config = dict(
    encoder_arch='vit',
    model="model that answers yes/no questions on an image's attributes",
    encoder_parallel_block=False,
    encoder_shared_expert=False,
    encoder_positions='rope',
    fusion_encoder_layers=8,
    fusion_encoder_parallel_block=False,
    fusion_encoder_inner_norm=False,
    fusion_encoder_cross_attention_every=2,
    optimizer='normuon',
    orthogonalizer='newton_schulz_5',
    cautious_weight_decay=True,
    final_lr_fraction=0.05,
)
Rows from block 4 of the image encoder of a small model that answers yes/no questions on an image's attributes, named by matrix and row number. Rows with one number within an expert belong to one neuron, the router's apart. Each number is 128 + 32 x the weight over its row's rms, rounded and kept within 0 to 255. All counts start at 0.
Before each expert's rows are labels from the 100 images, of 14848, where the router gives the expert most weight on average: "colour at peak" is the nearest of a few named colours to the mean colour under the peak. Only what is clearly more common there than usual is listed. The data: telescope images of galaxies (Galaxy Zoo DECaLS).
# router: router (encoder.blocks.4.mlp.router.weight, 32x192, trained with AdamW), inputs 96-191
# up: expert up (encoder.blocks.4.mlp.up, 32x96x192), inputs 96-191
# down: expert down (encoder.blocks.4.mlp.down, 32x192x96, transposed), outputs 96-191

# expert 24
colour at peak: brown
router.24 [138  83  83 114 158 155 125  89  93 194 158 136 133  95 107 125 106 160 196 131 140 117  77 139  95 142 132 152 169 126  93 123 181 133  63 105 170 177 102  70 102 120  67 144 139 102 138  75 108 123  80 163 147 149 135  92 142 165 119 119 155  64  43 156 163 181 134 132 163 138 126 116 115 143 145 125 135  71 112  89 158 116 107 124  94 143 152 142 135 152 127 150 108  93 104 148]
up.0 [112 159  77 130 123  75  57 159 117 189 102 156 111 166 156  64  93 147 206  79 102 120  81 119 111 122 174 190 113 156 128 126 141 134 154 148 164 180 114 178 123 174 123 121 175 133 103 191 128 108 126 133 118 151 171 137 144 123 152 133  18  93  81 133 191 128 153 170 122 146 161 133 173 168  89 143 161  98 161  60 140 112 145 164 103 153 152 139 135 122 107 156 106 147  91 156]
down.0 [129 159  76 139 112 145 167  92 115 174 135 150 100 167 135 133 156 191  94 141 122 124 149 128 123 114 100 166 135 151 152  80 127 167 169 125 111 164 121 115  86  78 116 142  45 150 141 154 137 134  74 187 172  69 132 131 125 146 122 137 178 138 127 127 111 178 165 145 151 162 171 111 129 105 202 187  99 119 145 109 155 127 158  61 180 128 138 147 111 142 145 110  68  83 117 168]
up.1 [131 130 109 130  82  84 179 152 109  96 130 131  96 137  98  79  99 107 107 145 130  97 139 115 136 145 123 153 128 146  83 141 139  88  99  88 208 180  93 111 128 114 122 164 111 137 133 168  90 104 122  70 166 135 128 132  69  94  60 173  99 127 152 147 136 166 129 171 107  94 105 109 136 130 109 130 226 148 126 174 137 113 191 150 162  62 131 104 130 148 149 101 126 113 122 160]
down.1 [109 124 106 146 110 121  79 104 136 127 151  71 161  78 123  84 103 119 165  98 140 163  94 132 107  60 134 122 171 156 107 107 183 155 109  79 135 108  75 175 109 117  32 168 123 140 157 165 172 125 141 158 129  96 129  87 106 177 129  92 107 134 183 112 108 110 143  51  72 141 100 170 144 150 116 151 154 145 142 115  24  94 141 146 102 171 145 120 109 119  85 103 146 197 149 129]
up.2 [114 118 149  86 129 120 150 170 117 185 106 139 104 172 118 190 138 138 102 162 151 100 161 162 114 159  91  62  99  93 113 171  85  98 141 133  89 150 126  98 107  92 139 133 126 105 133 127 108 151 125 115 186 117 151 109 121  80 117 135 134 112 149 112 131 118 158 196 109  88 137 162 160 134 121  83 117 182 131  80 133  83  91  70 142  84  87 139  94 182 140  82  89  61 133 144]
down.2 [109 190 133  91 111 127 115 162 131 166 188 118  52 184  95  81 121  50 150 142 139 158 188  86  79 197 144 153 170 121 125  93 101 140  96 119 110 126 138  35 122 130 122 122 133 181 147 196 152 128 165 170 162 173 147 168 111 131 171 117 112 104  91 146 136 151 110 119 163 131 137 121 113 135  94 137 101  88 132 153 123 153 120 170 178  91 121 126  85 166 128 136 162 126  82 128]
up.3 [112 140 120  75  97 139 186  94 147 139 158 102 157 184 143 149 131 118 132 105 146 140 114 142  88 103 120 132 136 141 170  94 130 130 190 126  90 101 177 115 142 180  83 124 142 128  79 137 138 111 159 183 131  76 120  92 126 158 103 150 106 151 168 108  57 135 124  91  95 165 153 111 152 112 143 108 125 154 124 143  82 154 137  58 106 176 137 128 129 113  77 149 129 128 167 162]
down.3 [152 128 150  86  27 101 154 129  99 104 178 170 136  87  51  84  80 178 122 125 116 118 161 114 103 157 143 140 151 132 125 109 143 230  81 114 119 123 104 115  92 168 156 154 118 125 116 145  96 103  96 130 108 155 127 144  98  83 149 101 137 150 154  90 158 119 142 140 122 177 157 148 156 133 152 156 118 128  73 104  86 175  98 128 133 105 146 148 187  95 146 157 105  84 144 131]
up.4 [111 104 146 113  96 158 116 138 156 167 163 192 145 132 105 110  82 188  87 133 120 220 122  96  61 119 109 127  56  73 136 139 118 125 152 136 170 138 158 104  82 102 146 102 144 132  96 106 107 123  79 104 145 130 103 160 194  96 151  95 119 126 138  87 119 136 150  84 150 151 153 146 142 177 107  90 105 179 120 175 138 114  63 141 158 134 127 134 125 136 119 136 148 144 155 120]
down.4 [129 161 137  78 120 151  98 127  98 148 153 178 135  87 120 212 132 107 147 138 121  86 140 130 124 116 174 153 117 177 145  70 118 158 157 139 112 150 156  70 152 100 114 134 120  84  80 138  95 161  85 159  85 124 116 100 155 137 127 134 143  94 178 166 116  81 141 165  97 106 147  92  65 181 124  46 130  99 106  79  88 143 159 100 127  75 138 150 108 149 188 134 140 123  74 144]
up.5 [ 97 204 141 138 148 156 134 125 146 117 219 116 119 116 145 140 121 110  74  97  74 130 157  94 142 109 132  90 139 134 132 122  83 112 112 129 127 126 178  42  79 116 151 130  87  86 137 159 106 129  96 146 112 121  95 105 213 101 157 141 179 102 138 137  81 133 205 148 186 151 146  97 127 146  33 129 165 158  87 132 114 133 129 134 171 124 108 163 125 117 122 123 175 132 115  64]
down.5 [ 98 118 123 100 116 139  97 158 182 113 143 205 153  54 154 129 106 120 113 132 111 128 182 117 134 130 106 126 158 125 124 103  92  73 132 224 147  86 175 106 179 101 149 118 114 118 166  81 107 139 132 174 102 148 116 124  70  91 134 103 130 153 208 165 163 121 101 130 150 156  97  94 152 139  92 129 150 181 117 106 126 141 115  84 160 138 126 139 146 130 162  65 156 169  90 152]
up.6 [125  88 139 116 151 124 198 100 102 163  92 182 135 107 175 166 158 141 101  69 166  39 106 100  84 169 125  92  70 129  84 123 134 110 134  98 150 183 122 131 123  99 134 165 145 121 193 113 124 100 154 141 124 165 121 168 191  85 118 120 172 150 158 131 137 140 126 113  75 113 119 123 144 131  86 187  98 130  81  79 106 126 116  85  98 149 133  91 116 128 118  93  99 122 158 121]
down.6 [128 128 147 167 126 230 131  81 166 160  47  92 160 129  90  80 132 174 117 124  81 141 126 120 140 121 117 120 113  88 122 106 120  62 106 168  97  85 153 197 128 115 169 124 153 141 138 158 108 123 173 128 104 132 138 143 117 166 145 119 126 158 134 149 135 109 113 133 155 163 143 110  94  63 172 141 144 145 125 157 118 135 122 117 127 142 131 110 178  99 119  70 153  90 155 134]
up.7 [154 109 186 142  87 136 169 110 124  83 100 197  97 144 120 125 106 103 102  97 148 102 172 130 166  67  94 138 124 155 173 103 145 138 171  87 114 162  96 136 175 152  86 109 103  89 131 117 156  96 130 122 111 139 138 151 132 114 129 122 117 217 105 159 164 126 107  82 142 166 195 112 173  60 108 114 122 131 112 134 133 106 219  93 146 124 156 119  92 108 138 155  91 113 182 165]
down.7 [102 134  91  73 161 145 106 122 113  79 171 217 141 107  89  60 116 134 127 111 124 113 168 134  95  83 157 129 156  90 145  76  86 149 124 132  81 148 160 159 123 175  87 186 154 197  96 126 134 144 169 111  59 147 145 117 131 161 129 122 170 104 111 159 105 136 123 111 153 127 133 132 127  54 192 100 150 148 169 128 117 116  97  89 131 197 144 111 183  79  88  94  96 192 169  88]

# expert 0
colour at peak: grey
router.0 [ 99 146 133 176 148 116 148  88 122  97  85 137 129  90  83  92 145 137 136 143 171 168  98 164 147 135 110 172 163 124  73 111 147 123 123  52 100 136  84 120 158 131 130 189 152 144 104 114 140 104 181  97 131  86 118 115 155  96 143 196 155 113 138 102 153 162 130 130 134 121 140 140  99 106 129 119 172  97 106 157 161 117 142 140 124 121 107 125 116 170 132 121 146  56 110 207]
up.0 [132  64 159  46  84 158 105 146 183 108  97 155 116  92 131 117 140 145 120 119 120 103 122 177 128 132 173  94 105 127 127 162 123 138 150  89 109 102 117 151 140 183  88 151  99 187 129 178 137  92 136 135  49 160  62 161 106 137  89 110  98 109 163 131 118 114 150 109  64 109 121  55 163 140 167 134 120 137 164 119 126  83 112 139 142 129 108 109 139  97 161 119 218 175 123 120]
down.0 [145 178 112 128  82 127 111 103  61 200 115 112 111 168  96 120 146 146 136 129 118  70 139 114 115 151 166  88  49  55 200 128 103 148 192 141 105 119  77 103 222 152 152  83 130  95 134 186  89 128 128 111  70 133 112 159 143 163 128 159 141 108 146 163 171 132 145  72 136  99 154 107 133 116  93 157 184  57 109  93 108 132  84 142  93 142 128  88 139 132 159 129 135 150 120 137]
up.1 [151 143 111  95 129 154  99 154  69 164 176 191  93  83 207 137 128 114 177 157 148  81 126 111 127 147 140 193 143 135 128 135 130  98 112 146 133 125 100 124  76 159 160 101 160 122 150 136 166 169  96 180 137 116 132  95 144 136 125 191  79 124 162 145 170 133 129 125  62 129 104 141 181 102 105  93  99 104 203 159  94 134  82  85 177 166  92  85  98 123 144  83 127 172 123  96]
down.1 [138 108 173 148 105 147 110 163 154  87  84 121 150 153 151  55 119 119 136 166 106 129 153 156 165  84 138 105  87  54 104 106 128 160 120 105 140 103 101 114 204 100  79 177 132 122 159 150 158 124 133 168 159 121 158  96 130 166 107 122 138 112 143  84 203  94  43  84 126  97 158 120 144 191 142 141 115  64 124 100 133 160 159 194 169 148 161 141 177 123 152  69 184 146 143 154]
up.2 [ 97 113 151 157  96 133 106 126 101 192 159 118 216  94 113  96 125 102 115 171 108  78 141  84 201 124 129 123 137  98 176 168 110 157  73 125 171 122 198  75 127 117 112 118 105 168 149 142 160 123 112 207 111 135 138 150 175  97  59 114 142 118 126 123 157 181 139  57 108  80 178 181 123 118 126 108 106 132 100 189 169 109 166  92 115 123 103 113 134 145 156 119 120 130 173 112]
down.2 [116  84 114 142 165  78  89 125 138  99 117  85 107 127 121 132 169  88 160 131  92  91 130  91 145 120 165  64 128 142 163 105  94 140 112  96 141 144 114 200 125 137  98 144 164 159 165 148 135 147  98 158 119 163 113 126  70 139 110 120  86  99 132 197 113 128 116 161 181 148 186 117 197 141 145 120 178 128 118 128 137  99 109 156 156  95 194 132 134 126 136 162 150  52 149 160]
up.3 [181 161 133 161 157 106 141 196 143 123 115  97 147 105 185 138 160 115 114 108  89 213 140 141 183 157 119  94 139  55 179 147 151 152 162 185 114 131 116 185 101  87 135  95  40 129 115 134 123 122 122 100 141  39 112 112  98 136 111 102  98  81 114 171 164 131 152 155 136  49 136 115 133 133  99  79 164 158 141  96 119 158 132  74 105 134 140 125 117 144 185 104 199 101 156  98]
down.3 [ 91 104 107 139  97 105 106  99  95 127 151 191 107  86  98 175 115 131 131 130 157  96 132 156 101  79 157 157 146  24  87 134  92  74 137 161  77 140 154 141 108  95  51 188 127 128 112 130 141 143 122 188  89 125  54 167 162 170 104 164 132 115 105 128 152 150 180  86 109 142 171 113 135 131 113 179  90 137 106 165  99 189 131 103 131 145 119 171 140 117 153 114 180 103 100 124]
up.4 [114 134 143 125 133  83 101 136 142 170  67 134 114 125 142 139 122  83 126 158 145 116  52 176 123 119 147  68 129 130 108 124  76 180 151 113 141 204 148  90 171 169 143 142 137 102 103  72 129 146 173 127 101 132 124 116 154 143  72 121  99  89 106 123 172 106  66 143 136 151 171 130 164 113 125 149  90 142 161 132 102  92  74 139 135 119 136 199 123 121 125 152  48 185 162 119]
down.4 [125  55 114 129  93 144 162 147 145 186 159 180  90 163 101 143 131 131 152 157 137 131  40 137 116 143 110 109 115 142 152 145 146 141 179 117 104 116 144 131 135 147  82 100 175 126 102  85 172 148 131 133 177 188 152 113  93 108 162 104 133 176 132  94 148 116 112 181 127  57 160  87 137 145 157 114 113 119 139 154 144 121  64 128  65 163 125 159 147 180 185 131 112 178 115  97]
up.5 [ 74 182 105 124 140 134 187 108 111 173 153 100 133  90 157 116 110  92 136 112 149 134 163 125 170 135 154 184  98 131 153 152 145 108 126 155 106 174  74 142 102 103 167 157  72 113 136  90 127  98 159 134 125 102 102 114 127 116  68 129 111  84 144 175 114  82 152 174 135  45 120 184 149 174 118 182  88 134  63 173 152 116  94  72 135 169  91 100 139 130 127 101 105 120 178  79]
down.5 [158  94 100 155 119 180 113 106 104 151  93 127  77 112  79 141  78 121 108 185 173 182 102 132 152 124 142 126 102 123 116 113 126 158 109 169 113  78 173 135 147 129  74 110 119 155 118 148 129 120 108 143 147  83  95  99 106 210 124 102  90 125 190 155  38 147  91 109  79 155 114 112 121 180 101 126 142 122 101 107  92 121 177 160 152 176 110 125 145 141 100 190 102 126 177 139]
up.6 [153  81 126 114 118 159 167 137 112 124  56  99 110 167 144 137 135 106 175 140 139 179 109 154 173 135 166 155 101 131 102 136 138 111 145 154 165  79 111 123 117  87 141 146 154  89 157 185 123  57 142 122 163 121 155 104 174 122 131 136 117  96 162 128 114 109 143 110 120 156 135 118 137 122  80 157 165 138 136 120 143  99 169 159  84 126 139 176 163 225 119  99 129 143 151 141]
down.6 [118 120 112  62 106 130 123 119 152 176 101 121 125  77  79  92  99 123 161 143 155 111  72  87 128  54 147 101 108 173 117  83  80 128 125 129 115 167 144 107 176 237  36 133 114 130  92 145 124 131 140 149  81 132 154 138 100 112 117 172 150 145 170  68 121 161 129 122 154 125  87 107  77  92 151 134 131 118 161 113 171 113 169 133 121 148  76  99 122 196 140 182 164 184 178 136]
up.7 [111 131 121  97  75 116 120 145 141 129 167 129 138 137  98 131 191 107  82 161 203 105 143  56 141 125  81  87 105 139 112 128  83 128 123 146 127 144 156 147 164  51 166 101  84 148 108  82 135 135  99 184  87 142 102 119 214 109 131 116 133 152 125  84 143 166 145 129 103 213  98  68 104 142 145 152 149 161 218 132  95  96  85 144 137  77 126 114 142 141 165 129 125  88 166 101]
down.7 [182 104  90 123  63  93  71  68 123 136  99 141 143 191 125  92  71 177 150 104  85 134 135 118  84  76 141 121 147  79 190 132 157 116 159 179 126 129 146 131 188 119 126 183 106 133 144 133 133 171 112 107  65 147  95 174 149 155 168 128 140 151 113  74 140 172 157 165  94 112 149  75 171 132 157 157 158 142  73 110 175 132 115  80 118 184 123 118 137 131 151  74 129 128  87  96]

# expert 2
colour at peak: brown; grey
router.2 [ 96  97  87 138  91  66 130  99 104 125 130  85 172  86 118 101 156 123 139  94 131 127 132 165 125 169 137 156 171 146  80  69 130 136  26 138 137 154 104 132  61 118 114 160  76  68 148 125 153 143  97 103 142  89 108 114 140  91 165 116 190 115 146 125 141 162  79 132 175 172 192 118 109 104 125  98 155 117 116 161  88  98 155 120 125 121 153 136 138 148  78 139 114 108 100 176]
up.0 [120 182 125 107 153 165 129 127 160 133 113 145 161 113 157 132  69  87 109  61 216 236 108 100 120 138 142  76 136 148 153 185 113 115  90 151 121 112 111 130  96  35 164  98 113 141 164  86  49 108 107 189 143 130 161 147 115 167 145 133 116 147 135 151 131 138 155 101 129  55  69 162 135 115  93  88 133 126 140 133 102 160 115 133 116 155 111 136 169  74 126 173 146 133 118  72]
down.0 [195 129 118 101 106 129 126  97  80 146  89  60 171 138 122  97 151 166 164 148 189 142 153 100 156 101 110 132 138 160 122  82  97 111 144 129 188  43 103  77 164 119 128  91 144 102 165 126 134 114  50 179  92  89 202  66 100 136  91 123 145 114 124 140 128 116  98 107 110 111 161 151 149 151 164 177 111 173 120 130 157 167 169 100 108 111 122 130 111 138 103 142 133 113 149  87]
up.1 [ 95 107 134  95 120 139  77 107 108 101 157 163 156 110 138 124 103 122  91 140 138  86 181 142 125 107  93 115 139 135 141 180 104  31 109  55  88 100  82 171  97 180 123  85 137 158 154 146  80 126 158 109  78  98 122 112 123 159 165 139 107 156 133 125 160 199 176  67 120 178 137 124 118 142 136 118 115 165 125 124 173 186 155 130 142 162  74 171 155  95 189 159 114  97 121 102]
down.1 [113 131 120 108 192 118  96  55 118 167 160 189 140 162 106 133 129 183  48 136 116 120 168  82 129 107 102 116  93  88 133 105 139 125 152 130  93  76  99 111 142 119 114  92 111 151 176 185 165 111 111 156 139 114 151 111 116 173  86 118 134  79 173 151 134  95  93 115 164  93 203 119 124 145 142 110 101 112 167 105  69 116 144 122 120 123 149 119 118  51 118 162 141 193 117  87]
up.2 [137 107 142 100 113 164 116 124 151 167 113 146 101 173 135  83  87  91 155 123 160 140 110  92 150 128 104 163 158 145 140 155 150  61 138 166 131 124 172 195 161 150 156 119 202 109 141 184  71  93 138 137 163 121 135 104 134  86 176 132 151 103 148 145 107 130 111 193  93  66 113 149 169 152 117  80  84 102 152 126 145 107 132 128 161 156 131  62 144 148 105 139  72 155 119  96]
down.2 [ 57  87 117 121 144 142 156 127  93 186 174 113 126 170 160  80 163 131 184  69 124 113 131 151 177  98 102  85 138 154  97 132 157 115  87 149 103 132  95  13 107 173 120 178 114 137 121 139  43 128 157 158  83 111 115 143 124  70 126 104 130 107  79 168  82 124  98 133 134  75 120 124 157  92 110 125 104 153 133 133 113 128 102 157 140 111 121 125 105 139  77 108 108 134  96 109]
up.3 [142 120  82  95 134 168 159 171 122  87  96 173  65 130 176 177 104 155  95 116 125 117 141  99 113  88 126 100 144 102 105 124 133  98 143 168 114 159 108 110 127 106 101 121  82 156  82 123 103 134 124 109 177 122 162 140 141 113 118 149 112 208 177 125  94 100 111 147  90 137 130 178  92 153 122 130  93 136  92  87 153  91 173 126 167 144 164 126 144  87 187 141 119 135 155 166]
down.3 [124 104  86 146 214  70 102 107  85 111 119 154 138 170 146 127 138 195 116 106 117 135 138 124 134 100  73 146 135 126 132 124 159 110 155  96 181 113 146 151 165 173 148 111 173 190  92  95  56 131 165 190 125 122 137  75  39 186 143  54 123 150 124  81 159  70 149 169 155 158 121 112 155 154 143 130 117 108 147  84 170 134 135 108 177 158 103 131  74  93 157  75 137 162 131 209]
up.4 [113 117 113 163 125 137 142 151 162 118 141 133  90 144 152  99 192 138 104  96  96 118 112 157 141 157 128  95 117 141 117 133  49 116 112 105  94 140 119 220 111 152 144 150 119 161  78 143 127 150 112 106 126 102 123 187 182 124 115  74 144 148 128 106 166 117 144  94 121  97  67  91 150  88 124 147 143 162 140 121 133 137 122 139 163 111 105 102 147 106 146 101  93  99 125 162]
down.4 [ 93 119 169 149 136 115  54 145 114 161 164 136 131 189 129 133 123 105 122 166 157 165  96  91 153  93 167  95 195 105 183 140 131 140 133 109 157 201  93  63 151 148 103  91  73 143  91 112 133 120 122 196 103 168 123 162 123 137 124 110 125 112 166 121 156 154 144 170  91  66  83 136  86  79 137  92 104 171 134 128 158 125 133 189  96 117  65 105 130 122 130 107 131 143 115 107]
up.5 [106 151 149 126 156 155  86  78 144 140 153 171 171 131  97 213 145 136 166 166 111 149  63 121 116 117 133 123  96 128 131 139  72 104 153  78 113 173 157 132 142 133 143 138 129 152 130 129 109 136 129 174 116 129 121 158  65 113 105 174 123  82  77 136 189  77 152 138  82  79  87 109 133 100  74 161 119  76 176 143 105 121 140  76 120 151  90 118 190 120 206 149 141 134 124  88]
down.5 [163 102  98 107 195 108 181 139 128 127 141 143 128 124 104 101 109 108 155 167  57 132 120 115 112 194 136 141 129 106 102 148 142 169 118 123 111  80 147 142 116  81  79 156  92 124  80 111 141  98 142 173 106 132 115 170 169 139  95 129 172 116 124 164 160 157 117  94 175  90 128 178 149 117 123 103 153 161 114 160 126  74 116 129  94  59 166 135 130 109 161 105 167 133 140 105]
up.6 [127 139 163 116 103 179 133 134 128 125 182 179 164  62 128  83 136 109 179  95  95 101 142  93 110 132 151 128 121 110  88 139 105 145 156 162 148 113 136 169 127  46 140  78 113 127 119 114 116 112 123 140 134 116  93 108 155 124 114 135 111 120 134  46 104 112 151 131 141 153 123 139 131 133 127 117 152 129 130 133 107 162 155  98  97 127 197 202  77 180 186 107 135 118 228 106]
down.6 [131 163 140 141 158  66 104  87 103 170 187 171 158  75 199 135  91 114 139 119 166  69 117  72 142 126 132 104 144 140  57 100  35 113 127  83 140  88 112 163 101 114  80 146 118 141 133 151  69 194 151 131  76  99 117  86 114 104 144 157 144 165 131 197 173  80 118 127 157 123 134 117  97 106 125  56  73 156 108 101 103 138 162 121 151  87 146 155 157 135 122 123 163 128 157 160]
up.7 [100 109 148  93 161 151 147 172 144 170 111  84 133 132 125  81 165 127 137 189 153 150 112 120 133 161 102 121  15  81  91 177  88 117 174  54 133 139 102  78 150 126 124 106 105 120 159 159 141 137 132  85 163 178 110 166  96  87 145 107 118 164 164 174 162 134  76  85 158 115 138 113 131  93 115 101  54 170 103 187 185 188  95 178 134 160 129 134 145 132 119 108 124 113 122 101]
down.7 [157 116 126 102  96 105 109 150 132 113 192 156 144  96 154 175 115 138 152  68  97 133  97 124 131  91 100 162 106 109 154  79 145 195 105 108 102 102 169  99 169 128  72 123  87 130 171 113  81  95  55 135 127 131 117 169 129 149 115 134 179 128 116 102 169 114 140 141 134 131 120 120 172 141 182 145  78 112  86 134 126 175 169  94 120 115 153 175 147 128 134 196 142 114 152  74]

# expert 29
colour at peak: brown
router.29 [141 133 110 142  87 149 117  61 148 107 140 114 104  69 130  87 109 167 145 120 119 133 119 131 105  97 101 228 163 105 112  59 120 101 105 145 155 113 105 139 100 130  76 120 147 104 191 134 142 117 114 208 117 120 163 133  95 123 141 109 147 116  69 106 153  75  73 143  81 148 139 120 124 132 124 118 167  89 162 141 114 178  74 166  88 101 158 159 149 145 128 198 191 118  86 192]
up.0 [ 75 141 133 119  78 182 185 128 108 174 148 107 142  75  64 130  91 181 128 162 119 168 173 117 166 147 113  83 117 146 105 139  75 120 112 161 155 115 134 149 169 124 218 110  81 100 107  96 100 108 154 127  64 124 117 126 161 143 177 143 165 162 201 116 154 112 151 124 127 120 125 175 170 143 160 105 148 149 150 131 118 107  86 103  97 191 108 113 187 127 153 106 129 143 136  77]
down.0 [112  99  81 109  99 123 100 129 124 183 163 183 125 122 123  92 157 137 196 125 125 130 126 146 124 126 135 157 129  56 154 103  89 133 110 165  74 125 128 110 113 135 128  97 138 114 133  59  54 133  98 184 108 123  71 106 154 203 110 151  78  79 144 139 155 151  93 131  98  73 156 126 131 130 150 128 131 146 125 111  67  86 166 155  66 113  81 129 129 183 168 142 180 174 130 111]
up.1 [144 154 136 105 120 144 141 132 164  88 201 199  61 185 108  99  90 163 132 140 180 128 122 129 102 131  86 106 145 185 106 181 117 133 121  57 127 132  50 116 122 171 105 165 122 161 143  73 171 102 155 121 158 148 168 135 100 147 147 120 114  91 123 157  86 123 140 163 124 134 138 130 144 145  85 134  82 175 115  93  98 151  92 119 158 133 122  85 142 111 140  89 146 145  82  81]
down.1 [112 106 119 137 108 168 129 125 152 154 109 138  97 107 139 152 167 147  87 154  80 131  47  93 150 159 151 106  99  70  40 158 124 137 146  74  90 156 134 105 106 158 115 133 158 168 169 118 161 122 151  59  48 145 136 114 151 151 108 125 130 126 153 182 153 130 126 108 152 129 162 153 108 115 146 126 187 156 157 162  99 173 167 124 146 127 110 111 161 130 159 127 122 104 118 152]
up.2 [119 138 142 136 141 103 107 208 123 121 154 129  93  92 107  56 130 124  83 131 128  26 147 155 155 105 104 149 104 151 137 195 101 135 178  80 106 122  99 145  66 170  86  97 137 134  80  36 115 127 133  76 144 173 160  85 115 165 142  98 134 137 179 132  68 133 135  83 109 136 121 210 161 180  86 165  82 170 108 117 139 108 144  97 137 110 184 153 161 172 154  91 128 139  89 139]
down.2 [171  95  92 128  63 128 134 114  75 131 110  91  91 144 201 105 134 148  75 135 112 123  96 136 108 121 147 139 126  74 107 144 130  85 168 129  75 173  81 137 145 127 123  61 122 162 124 116 110  85 145 154 117 123 154  96 140 148 119  98 105 141 199 138 135 114  66 115 130 133 108 139 122 132 121 127 136 120 138 122 142 175 118 122 162 116 191 123 144 189 171 108 157 145  74 121]
up.3 [132 153 133 158 102 126  85 125 193 106 162 136 111 130 114 116 127 132 202 171 109 134 106 153 121 138 122 148  80 108 138 143 160 119 177  68 125 139 120 204 163  91  92 156  90 120 123 129 157 146 106 153 171 155 109 115 125 129 138  99  93 161 125  65 130 168 129 114  86 131 118  85 177 113  72 117 166 202 115 119 187 135 118  98 135 202 120 131 142 137 128  91 131  84 167  59]
down.3 [118 115 111 129 155 160 143 154 203 149 170  97 194 104  94 156  82 159  60 111  91 126 137 149 139 148 158 107 155  93 117 166 126 149 115 135 111 115 212 154 104 135  49 110  75 176 140 107 125  66  83 165 130 180 110 110 120 174 106 105 146 114 148 119 168 148 120 114 134 177 119 117 120 156  53 140 122 103 166 114  87  93 140 105  70  95  46  83 142  78  70 108 160 144 155 132]
up.4 [ 64 147 118 109  79  83 113 107 154 128  84 134 147 123 145  98 100 124  97 127 132 177 107 106 130 128  93  71 104 127 141  79 182 141  51  79 119 120 140  72 124 158  98 180 146 194 176 143 171 144 113  85 157 198  88 180 133 169 115  84  66 148 143 169 129 167 131 138 156  89 150  65 110 172 135 149 133 122 165 137 113 116 138 172 126 138  90 184 167  91 149 143 151 180 146 104]
down.4 [155 121 154 160 143 118 143 176 115 177  54 123 123 193 132 122  99 129 166 103 135 136 151 117 157  91 162 105 110 148 145 103 124 126 192 153 125 187 128 103 163 164 144 145 126 167 100 111  87 118  54  77 126 141 111 126  81 143 106 117 114  74 120 195 154 124  50 179 154  90 132 138  98 101 135 117 135 115 124 144  96 122 109 151 126  94  84 195 123 141 178  80 122  91 137 134]
up.5 [118 160 129 115 167 145  81  94 156 151 141  95 141 153 170 194 105 134  87 120  95 150  76 144 103 130 184 114 159 154 145  88 137 132 127 128 100  59  57 103 127 118 150 142  97  92 132  64 144 180 150 132  53 105 145 136 139 121 146 144 154 106  93 115  79 127 126 104 119 140 132 166 152  49 147 143 140 122 159 141 124 109  92 119 113 180 180 104 116 131 141 164 204 140 168 131]
down.5 [161  97 100 188  88  69 157 155 132 124  96 126  71 152 119 168 212 170 139 183 155 142 136 123 147 136 103 100 116 129 123 145 116 152  77 140 172 145 123 116 142  63 112  97 126 125 132  84 101  91 129 134 144 132  72  79  94  62 102 126 132  42 129 206  92 129 168 182  95  95 140 181  83  71 100 110 106  73  89 172 117  97 163 102  91 112 168 155 106 165 178 188 136 191 149 132]
up.6 [104  89 152 137 131 120 145 173 199 140 113 127  73 110  77 152 159  69 130 192 132 131 146 140 142 125  71 119  98 126 129 140 102 154 109 173 130 106 158 161 141 145  86 156 160 136 170 146 126 152 103 120 184 129 102 129 107 130 101  95  72 149 142 127 106 101 148 174 116 120 135  78 157 163 156 143  96 193 177 117 156 139  94 105 174 118  59  67 158 187 127  92 138 100 165 149]
down.6 [ 94 100 123 158 136 118 184 177  98 120 173 153 143 100 146 113 121 127 100 128 129 126 136 143 102 126 127 172 145 149 105 113  98 138 177 158  73 113 129 138  71 159 132  35 113 123  99 141 128 100 115 138 160 108 124  96  79  67 136 132 151 127 139 169 119 196 131 121  82 122  94  96 131 142  98 116 157 178  96 110 137  87 161  93 207 140 186  82 167 111 122 124 159 135 139 175]
up.7 [142 184  76 141  90 148 173 105 131 103  74 145 110 161 136 199 176 134 115  99 119 169 166 121  73 109 150 133 147  74 167 171 121 154 144  61 104 109 194  92 153 132 128 110 145 132 134 129 129 125 106 151 141 147 116 113 133 136 130  98 171  77  82 140 126 117 146 142 123 162 195 147 129 112 102 136 130 148 164 118 101 171 134 120 171 129 161  60 198 162 110  97 110 131 104 138]
down.7 [ 86  93 145 129 143 168 117 154 128 166  65 154 137 189 111 154  12 106 137 123 114 149 131 173 133 191 108 157  86 120  98 133 130 119 134 168 120 152 135 182 131 159 135  72 161 109 141 131 146 154 150 151 166 105  92 148 107 114 101 113 142 177 180 127 143 132 139 137 167 142 142 139 163 138 126 111 125  81  82 143 137 184 110 132  92 114  93 217  97  74  81 119 126 102  86  79]